{
  "dataset": "regions of photos with short descriptions (Visual Genome)",
  "conditioning": "none",
  "cond_dim": 128,
  "logit_normal_time": true,
  "activation": "gelu",
  "mlp_ratio": 4,
  "head_dim": 48,
  "fused_qkv": true,
  "qk_norm": true,
  "patch_size": [4, 4],
  "width": 160,
  "beta1": 0.85,
  "steps": 6500,
  "lr_schedule": "cosine"
}
Rows from block 3 of a small image flow-matching model, named by matrix and row number. Rows with one number belong to one neuron. Each number is 128 + 32 x the weight over its row's rms, rounded and kept within 0 to 255. All counts start at 0. Numbers have three digits each. After the name is the row's rms in percent of the matrix's.
After each neuron's rows are labels from the 100 images, of 14976 (inputs lightly noised), where the neuron reaches its highest value: "colour at peak" is the nearest of a few named colours to the mean colour under the peak. Only what is clearly more common there than usual is listed. The data: regions of photos with short descriptions (Visual Genome).
# fc1: MLP up (model.blocks.3.mlp.fc1.weight, 640x160), inputs 80-159
# fc2: MLP down (model.blocks.3.mlp.fc2.weight, 160x640, transposed), outputs 80-159

fc1.491 093:089153095079097119185096117081089093144103108088171112119068137121118152101130126144094119093141139167144104149142130124166099126146169134200118146182142100146086094102115108164094103112140147074094130118150148136117113162124203148109089120
fc2.491 085:159107173178162135127133166145163082202139166161094143121099090131090154162161144164122109164125121086079134095114193173138170190123124101173140081136154139100087129098126181104144126109103158104084131146132094105143138122122135142133148155
colour at peak: brown

fc1.225 101:235097091110102131064156135151073135102110134089129111169138128134098134134153179143186146157112123134147161052135091078138143164064128096121130160178157156178108179172119122134119134156173168150096171079105079151142137139222173109148098148
fc2.225 095:133094076132102123138135165124109127108132125154078103104170077167154139197151129193156082176151157121151045124122131118130128137151138131100098127111149188142164154090089124137088081215168102186132114145111134159089110118148083122098065174
colour at peak: blue; cyan

fc1.291 102:124148133142137096092166137139134107128207100099091100143134077104118170126179123129089086133126138188160125145120199143169071122133122072164110095156121140130125159209152127097136124074134183116119053105118179234142117126131101184118124164
fc2.291 095:064113103115119146099085096117157112080129103170098112139156164122167179097138110117121136097094131139161097139093161147084129180178136175118149112117086157086168115100173079131167120172172156103132207116099125075156116133121195092092143160
colour at peak: cyan; blue

fc1.542 092:081113122087143193153167130120084134137150185102137132170094141161124148150166179150137166099076140149108125169181175119150132100077103153143075087144155142152069171136116136143185155094173094104161148136116158113085126104118095097152107087
fc2.542 087:177171100128085153087120130152187163098105094177080150127107096116122157145094108127138097153166089137104176100145117106085127122170175118153143130142147181163188073067132168143058111169107070148154137155096117152168150132152162148119089142
colour at peak: red; pink

fc1.294 097:097187111095151155120113133162150202135137129075099139148092131107128213112096132148146139100085120168081075166149137144160144144100119160133096135118129143110121159172133158132138122123155155116156121096108105111142105172191109078139082089
fc2.294 092:178115133112120136091148133112100140143156177142072106112055099166119086147186150124132149098177086115146121145157156141061110145100190130147103109155149167143127159074111111149028168165120057135115146158107159135148118127152129131112143127
colour at peak: yellow

fc1.342 101:087189056100085159179057103106105105122111122116118162064091142167151144105117100085158168164125130159117160094123116099144092121099091118127096092101170156091074163121104176130150132136147145136137102124119144063175093133126162115167140185
fc2.342 102:138100221169134114083125110137116153111129132151073143172120136146146129171193185201148111092164131105089121140108118118114122127099126044089155140179110087117150146113125095124041109101153095116113134129151134145086173143145144120146100097
colour at peak: green

fc1.437 091:151107189138079065164132124120146058118183146091151150092124199171077096132078143131148102108099124079092104199173086111075107149121181146105085092099133145066080112090128145122120141137182100125123184153102181108145098186180125142157145179
fc2.437 079:124118121174155113127154069184113142133126082178079125093091076162153166129180119127099166122183115218124164151145155166143162097157174074113156137105078139092108168171117121136140083160143128155161122116078110108107136066115131113145152087
colour at peak: black

fc1.452 094:193114116128151166108183076130100129173154138109155123118150119119134109099134121126184075172095112144133194152125154154111152103132135122122148149111083161143063150142082043122197151087163119131169133104176117180128080060112164143123102171
fc2.452 097:120105151084165133086130110128125087148156184141104126129101118152087073126163125160123135158159139150119114112100103112180086125141164079137093182156176088103165118114140186142000086156107138129089088114081154087088134167156148104171129083
colour at peak: white; cyan

fc1.490 090:085152097177123118162147099165145064104143138145140134123100157144141124127156091146114079106142134086151148063049134055129122159123131168123143122154153110131143143148170121164152085076140135106154174079184204153153189035136121073152111112
fc2.490 092:126135149128207127140160106083119106163081096138103087158112175166048133168163166138149150117117100138124135156156080120148131162102120030178115133117133143087130093101145087114081127157167127174087144113148126085092097161071155164119162116
colour at peak: black

fc1.106 096:159140137156183110126089108153141117105134192090112136170101137071076074116085116093177115156149158116129106113153177094084102083149170109073096186157112144115148082083151118162139122087135109099096055149118123108175095126181144144098129111
fc2.106 110:063171111149126126109197093115059081115138121122140123124099107186143155108105115125077140096125159120069100065169157087128106168112109163100177146161094076087129173103116141158114079107104115105116154107140124068076119102130109141146158086
colour at peak: grey

fc1.296 091:188137157114168122139176178122140104123128095120165139125136165081085149172140142181149105151158093113176159115135129129114158118114148089151133165133112171157154143084176146120098120158078063088091162165076092145131147126126094149060166062
fc2.296 104:116138114161166107099133094185102133120113069109150084115122094077142145167102141192104146183117151169125100126122131081165094133104112147085121129074090126108084096168133067077070174157118067079097176142160088127076111138087121129112100149
colour at peak: blue

fc1.587 077:131125140084091152161147105148159135122126080066125106123122189154095123164111178108149129157174175189089105163135107126161174102079115132154171161120121103130118172111165073088108179126128147144144147101064176063096136133150158197153153133
fc2.587 088:173160171147192169094097069130092141089129116131124104179089154139138118108105136182079083097131086107099154169117158082114083158134098091104162181149127185189108142096144120119069130144116128122122139142148117116129139166109137107126144148
colour at peak: pink; red

fc1.520 104:124138101184149104084161181109157092173119110138114101093189146100062148105147123083108170078179146079160088087160109121114190130134077109159143103138142135128106127133169095133103177109111081143166096163088088181138166178116065146125146142
fc2.520 122:128117148146126089103160111145138102160153103075116115100141101106119179139124130188106131101075130102079152096126110117152114115127110169207060153100064109128069151136123076122140116161155112127139183171086148121111149123099194157126150149
colour at peak: purple

fc1.463 098:153154122118106068056200152141179074156186145105132124197134143071159095121139153188151107149136086101156160119129122127091103149121109130096148150172076125144099174092132116107128198092112128127116121124079095173149238121140176163118112136
fc2.463 087:074092131119165133103062061129115092060135120134141096125092143111140118132095137139166086128081157137103166171148133089133100084131153146125099211118127151075113098130053092187065108125204163123133165064138116078069139149136136073130067094
colour at peak: purple; blue

fc1.427 097:114161175139118103183157148115124126198118101112114111183075182117131063106074144124145101161180150080071108143166123080090162135187204120164132118147165077104121171160140098122083113086098116082112144177130127105127101117085153067123139144
fc2.427 101:179159132069097175103141065113103156110140180142031129097140117155114126147131110124089169137089115052133127109077130147150122133113126069129164145161117114143111086101112146146049087088140104193159150143074147081155097094134132135159157131
colour at peak: red

fc1.221 109:140081190125095122151101098166123128109165159107130119134094130159134070158182133224180108092135105144089126103155114094110173195147153146153132082184115139126124135073115138106149177076110162104115127195082145113122121081124138115129118087
fc2.221 104:129150149102123149157133080185123162161080159154148127121140142153171121090161154090181080144146188145180101128084135153099154179105087127128167138110152071138126108125117192165100131158085162111112082141169171128073129152095175142159185158
colour at peak: red

fc1.86 107:162138143127138155146082089105138129159106088172134111092189129143108154156062135099087149128130098125126111113081102102081110087096095097087133120139170093131123170168119173141147087142133096145122149089121102100182159119100128117155140159
fc2.86 104:107113212173127102126174178155138128104106112132137123123128146095128144098154104160104149145153113135154093160126093101100096157151170081147085134165122130154076180184142074081167108139069073147143158155156167119126173080098122148111086122
colour at peak: yellow

fc1.203 091:126093107164123163152090160124147109173120156139136108154118115185079139093181114238133149136100122074146144078091124114101152085138130083161121156126070137151142126100159159077154089107151161167128172094087169088124131099189211151155096135
fc2.203 086:151115176169213139091141085166112103062179123168127091144180118112160139181115116141121142046114135120093074108104093130152140163123140116198136076136201141158115103097162080125089103162141080039128141110121170142099118189134073143122140178
colour at peak: blue

fc1.458 085:081109105126185145120149175087165104119135181124162169099068144111079143159097164125099135159115157168089155128113124139108104130155138175088157130143136084176141086170104112109173097075130188085108084113175169134106063135057166170194145147
fc2.458 088:183167181104109098143151086148144166090181116150048099156150128140156136156201138117137121138158140132114130119108124079137089105136125070177094148120165143102174102143153153125013150175149095156124168095090149094143148103142121117141137114
colour at peak: black

fc1.340 186:207097134144139081050153136131158089073182115110102098157128094132151165121159105100092098118126128172149122079143141102127126186113131088133171118173133087192162064162119095097085088125136169127118131161136097166127130111090123199108131206
fc2.340 170:084098161085127132109116134081169114125127097208118172164090159160139130139034147083152118117150105139177112099163108147143108106138141162152040139160093086076127071128143135165112071087123141134135161086126157100136104043096099095139049130
colour at peak: cyan

fc1.336 092:130116147086159149118095112121104113127180106148150086157117170066118127185117138151117188111097112108085138217081146100086172133115091120134116092206119083111115144109164154101121108114174159102122111122168136140155056139157122123163121187
fc2.336 081:117158151163101104209107212094145133089170142095172162084110164128177179098149121050152162112170158145112078123106134060136116138172098152122187155138157108123138153136097083098145114150107110077190112160118153104073093164126110132075133121
colour at peak: grey

fc1.192 089:162103171165092121081083159163109161144148138087135099131146121126173186113110155124133148106130173107070131105123220091143076164150120112176154109116192080142119123148194078078106136127108108117119082134076109153107146116154159155086121152
fc2.192 098:125096123130150070190131097117117089144075052103152165137107121147155126164141184099205151111100155162103163153118143123177114107138138161111142122147167105120128183145084127172156127138171144127169165157136092108114131111090101131142088098
colour at peak: grey

fc1.307 088:123108119104105099114070068149139094148167122068167082167136155150078079146103185175088134161065140176072125114122134147107158159134092155121061181058091123125127120132143174133158160119128132154148129077063124089138138108152118134153081119
fc2.307 087:131123124164136136150178113109079178103190162115121112167093093112086159146131095106096103088110097140173158127148095129096109117088185107144171165133088164120175164142137089090072106114118138065094091127133136070094123140158157116123121082
colour at peak: brown

fc1.43 105:135114167109153138069126037163092080084115142128113121158134153188173169130116169174131116171093100159077178186180165124073092149101055164158072128117102142123091140133168110107105114106086116102101172131126123174105122098124097117069125131
fc2.43 097:129138113115121060162091099150104117138121105097089123123085167127111093124086111187113116116156179120109125113105176113162144137125167093202146148138107120098183172063087093134091077179159133134143119175130123129194108152156094150128121170
colour at peak: blue

fc1.523 109:113112140105133157123120138186140110114120163138114128172151124105050143159062102125105141122175105140156070140188080100119166109187116113128170122102144226153148155165128137163065173145078089092158140103047109120120142162113150082104130054
fc2.523 104:147116151150137116106141102109148086109170155176185088076122121136124103133082125146060136114065103126155119079135094086114149130129126131091200136104135116168081159124105062106093114137110139134157164160110061204104148207156091134155063103
colour at peak: red; orange

fc1.277 094:127175132136127134128154153077176138151106118165152152148105090076138083112185142175172119137160175115076217193138114092167149158158096091068114161153133131144105084095132117148163148157148168127171124138166122073171122112130185155154111153
fc2.277 093:110173139127118147125131094144067093133157159121112122153077132192139086181146168163102158122085118108091177098137087147125098151092108098124141128174081155073164093155160113165032043122142131099134109147109119108113155137116143111157114094
colour at peak: brown

fc1.481 100:127142139168105077080192063121085089113166136119107121124100130137104071139166088141168118146084080123189201125127130118154128190092093160101135116168163149125121089123129131114109186127145109095109135098089082121089095124132099134165156129
fc2.481 097:127098122135159182101119148113115125135161094141132183144091148176096149090116158149098145160147140156083115145160108130155092171165124043099148092100087080117112102143074115054152154152158094087052086122133105123139107157129133142169173131
colour at peak: black

fc1.367 097:109132154131123133124138085150114107077136100112154061131150180130078111160097093153093147143144123153162144085090094114084162115148139095141191156163097212142176147194124173106061109127108117108204123085087090126119151087078150122085134149
fc2.367 091:084150131098082172101173158132157088104153091099139131120171050107132126117079101116142109108175153141180107165168148151107156122195149110120138181167169149118113139173110071087180099177112116091125143176087109110072139124165098123172122079
colour at peak: cyan

fc1.636 086:070164126173119083110125149126125107093084155130112081157080112071108083112149125158128157110143072137119112124135108105139106100102187127131112095118155110137135090156197201157140148089175181092099120201148182125137193158135108137137083132
fc2.636 087:116154053111105171163084134127079094114121138161135143123136190146157124152119091131093128180075099179090096160146140124074145146170131062128092109118128111130167101198120117132119102167118146165138120133167144122126142116149083158131168149
colour at peak: brown

fc1.209 110:157121138139115106071159156143152120133144127146100060191088085103128141158122140187172103116107132140114072149112152162131133077136118086134085120216096076137132173181173096079111188110146135148139111125097111191117086172124149097109062148
fc2.209 111:118123110091151132108077152064145110158131143138134190147089180167126134088094103131111189163182125109106072134142133117120102160144143165095150057111130189126143171126125138131147092138112061153107128149094174140120076100081183159116167150
colour at peak: blue

fc1.227 085:108098125121156174161064162131140151121103178132067105152151114121083096112123157111101079175148104140163158157106077107132150138146168112089117129097144173120139139179143094164153105127131102102149138101122112116141088185103113095137079148
fc2.227 085:158205097102125170099101137146105124166130124153157093096109075130119133140140112148138122143138064178126137165114126177131156115150091101199144206158173131136080167110137103124135197106158081109120157159193100174123118070146089078140153133
colour at peak: white

fc1.573 094:066103172165158100150180137119102132122180136169102128148038155122187132166087147138114077146143097101176136083153164090132118108149099154108075191153188096145147123141156148086151105107168134128092152137159160166172122104211193180102160125
fc2.573 091:101189163168182101140161066176147118161063163086146168125153154167087101068168132138121165143130134104132075086154178085150065187121147096149103112149129157136114174104130095120147086091145108122132133139142148167130133154076148117121149142
colour at peak: brown

fc1.236 087:169170161142158133138080056192116097162148099097131184098160103085171112184155158106115133137149161153110112105101119142121098181082118109197154099114157091102142114154118141094158100131106112128114145156136178117121063099079109118098126153
fc2.236 086:112182198098172114161103126127168150110047127114121133091092169131193168136165144124124117131172140155188115138126162123159172120097145126131147106060081108090144114138168122178094112151098109116070176132121110174109158109135115135146178147
colour at peak: yellow

fc1.99 111:118139142140134167179109146128114163097127117141181084150056079129083085106119127153146050117170155129114157194107152091140077154139118108142092194137169059123080093129137101112130135091131085157111093163113097120122097100078160123092107101
fc2.99 109:130058148139129081077153139063120103119129166117122157160098132152119169155158125093094107121149096127144150125168124168096196199125091225161127147140078167146117156081134140138113115123152120093172154088189091131085147132170151099182146131
colour at peak: cyan; white

fc1.522 117:058123154020124165130138103120066201183068127119094131140096165168152142087130145125174148152171152131086107127113165144156131107085196119081131143157228132108158149132082159100095133164137152096107119108098117104183099107154134084131081156
fc2.522 108:153099091135102141099137121084114080142094187152120155133085138105138085115094094097158191085136119120140136091119079103122135094099117148135162126139105083121140082128152156101129105135110123116147145092136081090152118110151089094069074106
colour at peak: yellow

fc1.217 092:161130097111121072126142151095115159119159118107071115150133121128102158156153125133111051149113159113085064214142129110099147189123090108116167108137094161171111155078187115174158143053137096108111093121072149152144144165131146127106110183
fc2.217 096:130169167123123121142100164174145138100192119136104143099170117148147141150119154127098138147160133159142131115116159158119094116144110180214170129176204174127139048137166109160130112117149146099051076130168110133140146082168139086104126092
colour at peak: blue

fc1.265 088:172153201036117126164134163124112112057157099162116152140112113105103164120120159132095174083170182135073067112132169152124139122135170156143090163105153122107086139095115137113101132097047085110157123126116102096148144091087110102093093070
fc2.265 086:101074164131138166137118164161057121164152130131085147172116167058119159121136094137097160139155145088112101096161099135167174134109098190094149120117083155076124111125132100103190144175125125114148123123127074105121085065166128106086184170
colour at peak: grey

fc1.344 113:164110145117156109152209145075145154090115136141094094162145129119080121173094108139164090117150111146148083130156111096144136112124134119172124101110086183143101162160209126135100129130076089066141149130131078186137113140081091128080098117
fc2.344 114:098083132139175199110112161122127096122148163141125178171124102103161138091135118191098153079148138126200079122098140118128084156158120132152124106125097134112091078152147112173116152141122124129119054150143096127157164148192153135128151091
colour at peak: grey

fc1.161 097:172112159114149093144142115182130145142169128078073123150140164125082162129130126198112148115111153177150082165153140070114116131094102116098158141133147192121123152130097146064153165107141106103127125147097082171142149112089135112158108139
fc2.161 087:141133092149149172170177070186100163137151152145140137138082122168162115110123124161089131157208167172181136112161103164083195098125114152145120124125132153174141082157105161152078102147118155082068137100106152168180109155139104140153068129
colour at peak: blue

fc1.581 093:065132141125142116098100155066126117117148108105114136097075133078104098124150121109119175110140157173091157186144118098160128069148132163168129134139126070141104125152169140143112152096084115089130125159138151159102120152095039148087097090
fc2.581 090:128127128167114093159118145124142111109139131143117146107161130137140195215118117116184059133164100105173105126091183125086145134171124104145087088097136208097156104090091080130091151141102138085170123135186096100106077129173172172147173107
colour at peak: grey

fc1.278 096:165150156105123120152139173111090106166127178150101096181094043126170111066106155169103150163126120114105095138115095132193176101117127108159115075102164112141166071168125164126113091162076143145067177100172130121147159160149124177134151131
fc2.278 099:107160123111107155169115164128155175155153125144188141103124179151133177182183133123156162187119123140051124147103146119074119086134125112134139110090161094086075179130080121123187172067171127097135130123129142098158124115076160125117149143
colour at peak: grey

fc1.370 086:141087161144134100074168124172103176079149133158133136143158170135121173154091128126140094135117138172131180103120173103064083118112105153116106104124113173151165137115093154062115184122150158057132108097078086164150154207150120096068119186
fc2.370 092:139077094139073146152133079138156142156159126115043144111111108149173083144153081129078121109153130102120172124118155117147081072146104118151152151141100114114097162140171152169114086114117124116123130107101123166145101091136162135120160076
colour at peak: pink

fc1.561 102:141175153111111113111134152094090167150138132142135133140150109068104156164125186130155155113119207105083089158086172103118131105056124148157119084155143138095123160116179113099133171136055124110156082124094143191130193160109122147084109142
fc2.561 102:107166116144130105152087096142121130076104167161202122043173141222181147121166114106098101096143157162113146116172158117081091162136137098110130109060145119152092109149062157116126127100195124133105155155085042140181121150177123151131151107
colour at peak: grey

fc1.131 110:157109104132090142155173138164087058137141114094093131171124177148126147145109160228081163101108191159136091110128114140158151107159146088111143063185114140107158133166122124132076104129104170111142214077082153110127089091116154173139134121
fc2.131 108:148152171141162150062151105095114152108132116103153123100095093130107156116118106099123097130190095124138125122120125124127172100089159154088130148153157091107192128123179153169076109102107167160122053184126147125102130128129065108117146118
colour at peak: white

fc1.619 091:156109129158124149127162140144096134112218100163154124171172165121123142091136092153080101146083135094070100168129114147133127150104165173068159105125121103147140160066139122113148047169097130197124186125137203062165144107106069127189090134
fc2.619 101:101169120081134102122091091128137123121094120120128139133118145172099135179142146122147174110182070089124126117145118101083107121107098007187089139186130166105150105139155100100065150110163112141152105118132134126091105146164167169112171093
colour at peak: black

fc1.41 099:137167062172084133171152068141154163070077132121099094141158137118133136088177109137109108139142074106156115126158093128103154125111157131133141126125166158135108114173122124148126076103171210102094204158172151050189058123153184122164106103
fc2.41 093:166123192123168158096077126094115109142117101155084095127118164186128049162187107142102164133165082151098157108108132137166102114145154033114103136123142113159143128122143132129162128134137099163123142091075153133101142136093075188109108176
colour at peak: black

fc1.534 087:165143169086154120094097136097102128129152109132080165146152100165128077164085122113085154117165147107141102108159113108152152122143153069131101164127080157136130128199148042122136152087128127144171109115092132095071061063135138093077134182
fc2.534 091:141159123088138112117158124165140142147126167161093106134112128089156147137170174070125115100114171108137119155074096104114160171081101125113133168144127166146077153098110144073172111113146170161056139117106104099106094185130147098185135132
colour at peak: cyan

fc1.512 096:103146151124103101091143081079088170120138134200136140148070103104090112112152111082138143089128053139113173167139141141113065108117158154186126136142104119122113099174074095166072133121129157137080111191135125120081124145073120066116092128
fc2.512 092:144116118137161096148115175149063132144149089137166114112076172196140111105169134151074069150077135133090096089171108166125140170077101074102157132147157100099142144128137169102102163091166189132141146184121097151095147045160103135134106125
colour at peak: cyan

fc1.147 119:166103124047168130125144093116130157143075113116102118114132132136113133123120117073076171082162113169138154134128123129118144126167131095119159121142091160097199093144167150176085114188115094098130134124150103080166158140125117095194102177
fc2.147 120:091093190124145088107151176111145092188132094107077054137173056113098096122086099198136091113118137118156147162123153132120137101191144200115094120114099119177123165135178085119156145182111127089136155120102147128092184114165177153138180075
colour at peak: yellow

fc1.466 099:096126119119094143173061131149092136172139139132153126167111133134120081167148120177143162147101183152115102121146081075111184146075133145127117124124169078078122115121161133166068152137125121142123137115116141063112167111199140118158136151
fc2.466 096:112101113163141152170090076097194146135073221150168089194107109098123123080145096088124136127092134130131150087152158109177155096132136117153167116184123170095100144135056151092182198153129121116146138092121103143119083113109150098102131103
colour at peak: brown

fc1.320 085:200098123171149093137084188151133112085107112125167095119115102187082125208131169169044127101149093086144119093070113122100091184077091145062167169185148168142084122167145113138106113160112108117101179162078183131142115146157086116117163103
fc2.320 097:146143133144099155105206057059146122170188074161132118132175079119127121131161157133135115130189146149134110109130132133143168154158187069114120043147127103121146120135091136111151115116134058144140172181090112111151100121091139149162107134
colour at peak: black

fc1.51 088:151094121122104119124126071083141138121101137137124169141145111098199149129141155154127103109123129150140205127067113142084131113107121130159172094110088149071140163062162103129087098106176054090079147093112114116064142117154119180094152109
fc2.51 081:138117193118109125081147154148069117128164112140067094121116142196121068159139148182146116105085170090121084140159079134198119095117184115156110111133116062144126103102123100109100085117146152083168148157052167101160059118166093152107143092
colour at peak: green

fc1.428 091:133083156087135091102163125189137078059103086124122089163146113141132129118118176125133072139171108169122160120086127144165102099121106162135164152133132130166146121070125109089184128147098065072100141106078117161112202100128141097137190075
fc2.428 081:182169140137105121167140078085107158126165083154190151110078066137120108099159135147134142161139076116134098101124144101179122142117167073212141082077147125138129125120115120107142091120095118075193181082114133131177127165188163147106111121
colour at peak: black

fc1.387 104:138180141102145143115190086096132145118143102165132159108098169191090112095101142156115135125099107098107136148085075141131171092087147112067127112126092123144156134062132100090125130125103132156109196111046092067164161136075132153106117100
fc2.387 090:085140137133129125136107107090099145156180150197109103159141140117061089122135126105092141081118086163090117152161139137117105176155176118185070108189112129152167072134153088126092078085101124127079123087148117134114183063115188087142093124
colour at peak: white; pink

fc1.104 107:143092168150113097105148173139125158147157161138104135103051103129139148113122152141132073155152173101149110100137171118173113131167107155156158123118188133112077091126194120121096162184075137087085098068091116144197151144185119135096157169
fc2.104 099:114155143120177095165144099152150134093109091138107148072112175145147127149140095073170078191166145102153107109143170147088135119124149138089121090141162102107132198097075093109129152097127111108174155155158059152109131118144094121120099150
colour at peak: grey

fc1.560 090:139175096105104179175066085123112134169126147141122149146184115127146172124108138110128131073166119100164099113108084175145168078152173138084132099099102111140115126138178106191109062145117147138105112106174176087115158141106111145139124162
fc2.560 086:134103218143150142075156137085085132081192153171114087080119181175106099136151141165121160082097093176160150118095094120120066128110174066177090159143118082139101129095105164115068141111107124137162147136086124100161120186101173125125146092
colour at peak: yellow

fc1.328 087:179153063164126032107180161136199080106170136139146131097136108166095139097168161160158136123091094094173163106058141145156118108095102104159132113135072136130069116139132148113154117148120170128162166137126101179085152164168190145158182128
fc2.328 102:113133168136170184104131089133125095160106135169104095157152106089122063185135125125075122101146117183147142116150138082172085109125180019138147105124133093112169094144102160144048114105133147104119148091101115079123096152117107112176081158
colour at peak: blue

fc1.500 090:120142101127129125056124052136180095131133165150130160168103104159113116161120190196145108133054184096100121098130094116108123175064116149100112103160109149101169096099099106147145109167132156122130187092096096194128117087084125171126140103
fc2.500 092:091097114097123122164152104195135090114103185113140085106136144120115104086098093173121171136127127108144144172096129110120160150157187062130064118115179117107092094108163165105142135169148140152164125113141138124172171082168170150108089177
colour at peak: white

fc1.282 138:077121157118147152130186106127094130179114078105109138078064119086102127156100202133178155133146130145122096119159166125138147120101137128134080109098182135109066170117155130092131210114093132060113131090135132159140110140176099018112078082
fc2.282 136:158128163143129109110097099101176124079118103112146146118112180158143170088193087040130123095159108142125118142151152147116086121164164072102107147129105096138096104169076123078169095139145114186133166100162146103112142064093112148157061172
colour at peak: red

fc1.20 091:162111071127159111131083066101091109097143091072146102109139166145099168107176198093075106097144122164108129107143162098095141178085084152132169145158157110143103168192114153083138146076090123076114091092116189072143069128094105095092108175
fc2.20 089:157158172116092108109132167147089089087157128102130110097058195105141100167147075096125174119152155142175106156148115143129160083132132082087175127113154140156117129141095171193055103161126147106068141149092111111134149151131139151117088065
colour at peak: yellow

fc1.248 100:108104125113134149119169124114120135127112139125112091112116172132107102191135176106093148128157112169064157168150114161080136142128221107133123101106167108117095148099080104142065110139119150055167121153121178117117135156104137099122148148
fc2.248 087:146135166103153167094140131079121158155125136130056109155087125143105125079093131165074172123110110146170082141110130123158172105155134129153183169165101139089145115095167171126137143166102152111106103165139105067148089110063117143101145071
colour at peak: red

fc1.118 096:101070139178117138155106108072117083185133147077109137191171122177156106078165083158080105139175160176118152167108144143123187116124100157110117111183106102121073149138044123114157157122145130163096129101115117129099131104113086136182159140
fc2.118 093:090112166080126120130134102148116164096165113158102099142076124079153088157120181091087113099096143133182113133167091163135073099122136032144145155121107122136167132118157149174053102172179188084121136096095113124164168167142210130132132133
colour at peak: cyan

fc1.193 084:136082105053136152173088085100133154077106160137083105135167074143106092113111145123078149140092144101167023147083170127139119132130104131160150078127165098128128163186088127132170156083143152114142075130186149128075110106077113130063088114
fc2.193 091:120140107133109095087153081120131115143206174163088140095130103121190146198188092114155122058130093133135070102112088181123157116103146131143107152111147128151102087062133135111114069145176185113118178142106126107189157115141123145137161132
colour at peak: cyan

fc1.85 092:174160124083167139106124084188122097157181131121150108173135146125089094145135138149157139097136170104120182079109098103137126132131134144099058128175102068093119177192123138183145175120124160071088145146105112148087148094143118116144145119
fc2.85 094:148145134104147126139146143159126189114147103159075112131148119119104138112168134162124121163152082178127113111110143170098127165105182072151098057081147107126201169173166114106186124107152129144107216082181123164147125100088118117182166059
colour at peak: black

fc1.238 115:178119163115122108118118122100119168093207159149131110102122195161077122177156140142079138052127109183145108127175152134058084149091128111122149156169140126121118111108124076150109109124111090124134154141127175131158124088104170141167093128
fc2.238 105:112144086168081118179111108169163168101185152085131102153157092123103085170089098137119143145174163095175089179167164085101197144104105167149173092084144172114076124126186137158120131138108101136078073155120101099137139171132125140165155071
colour at peak: cyan; blue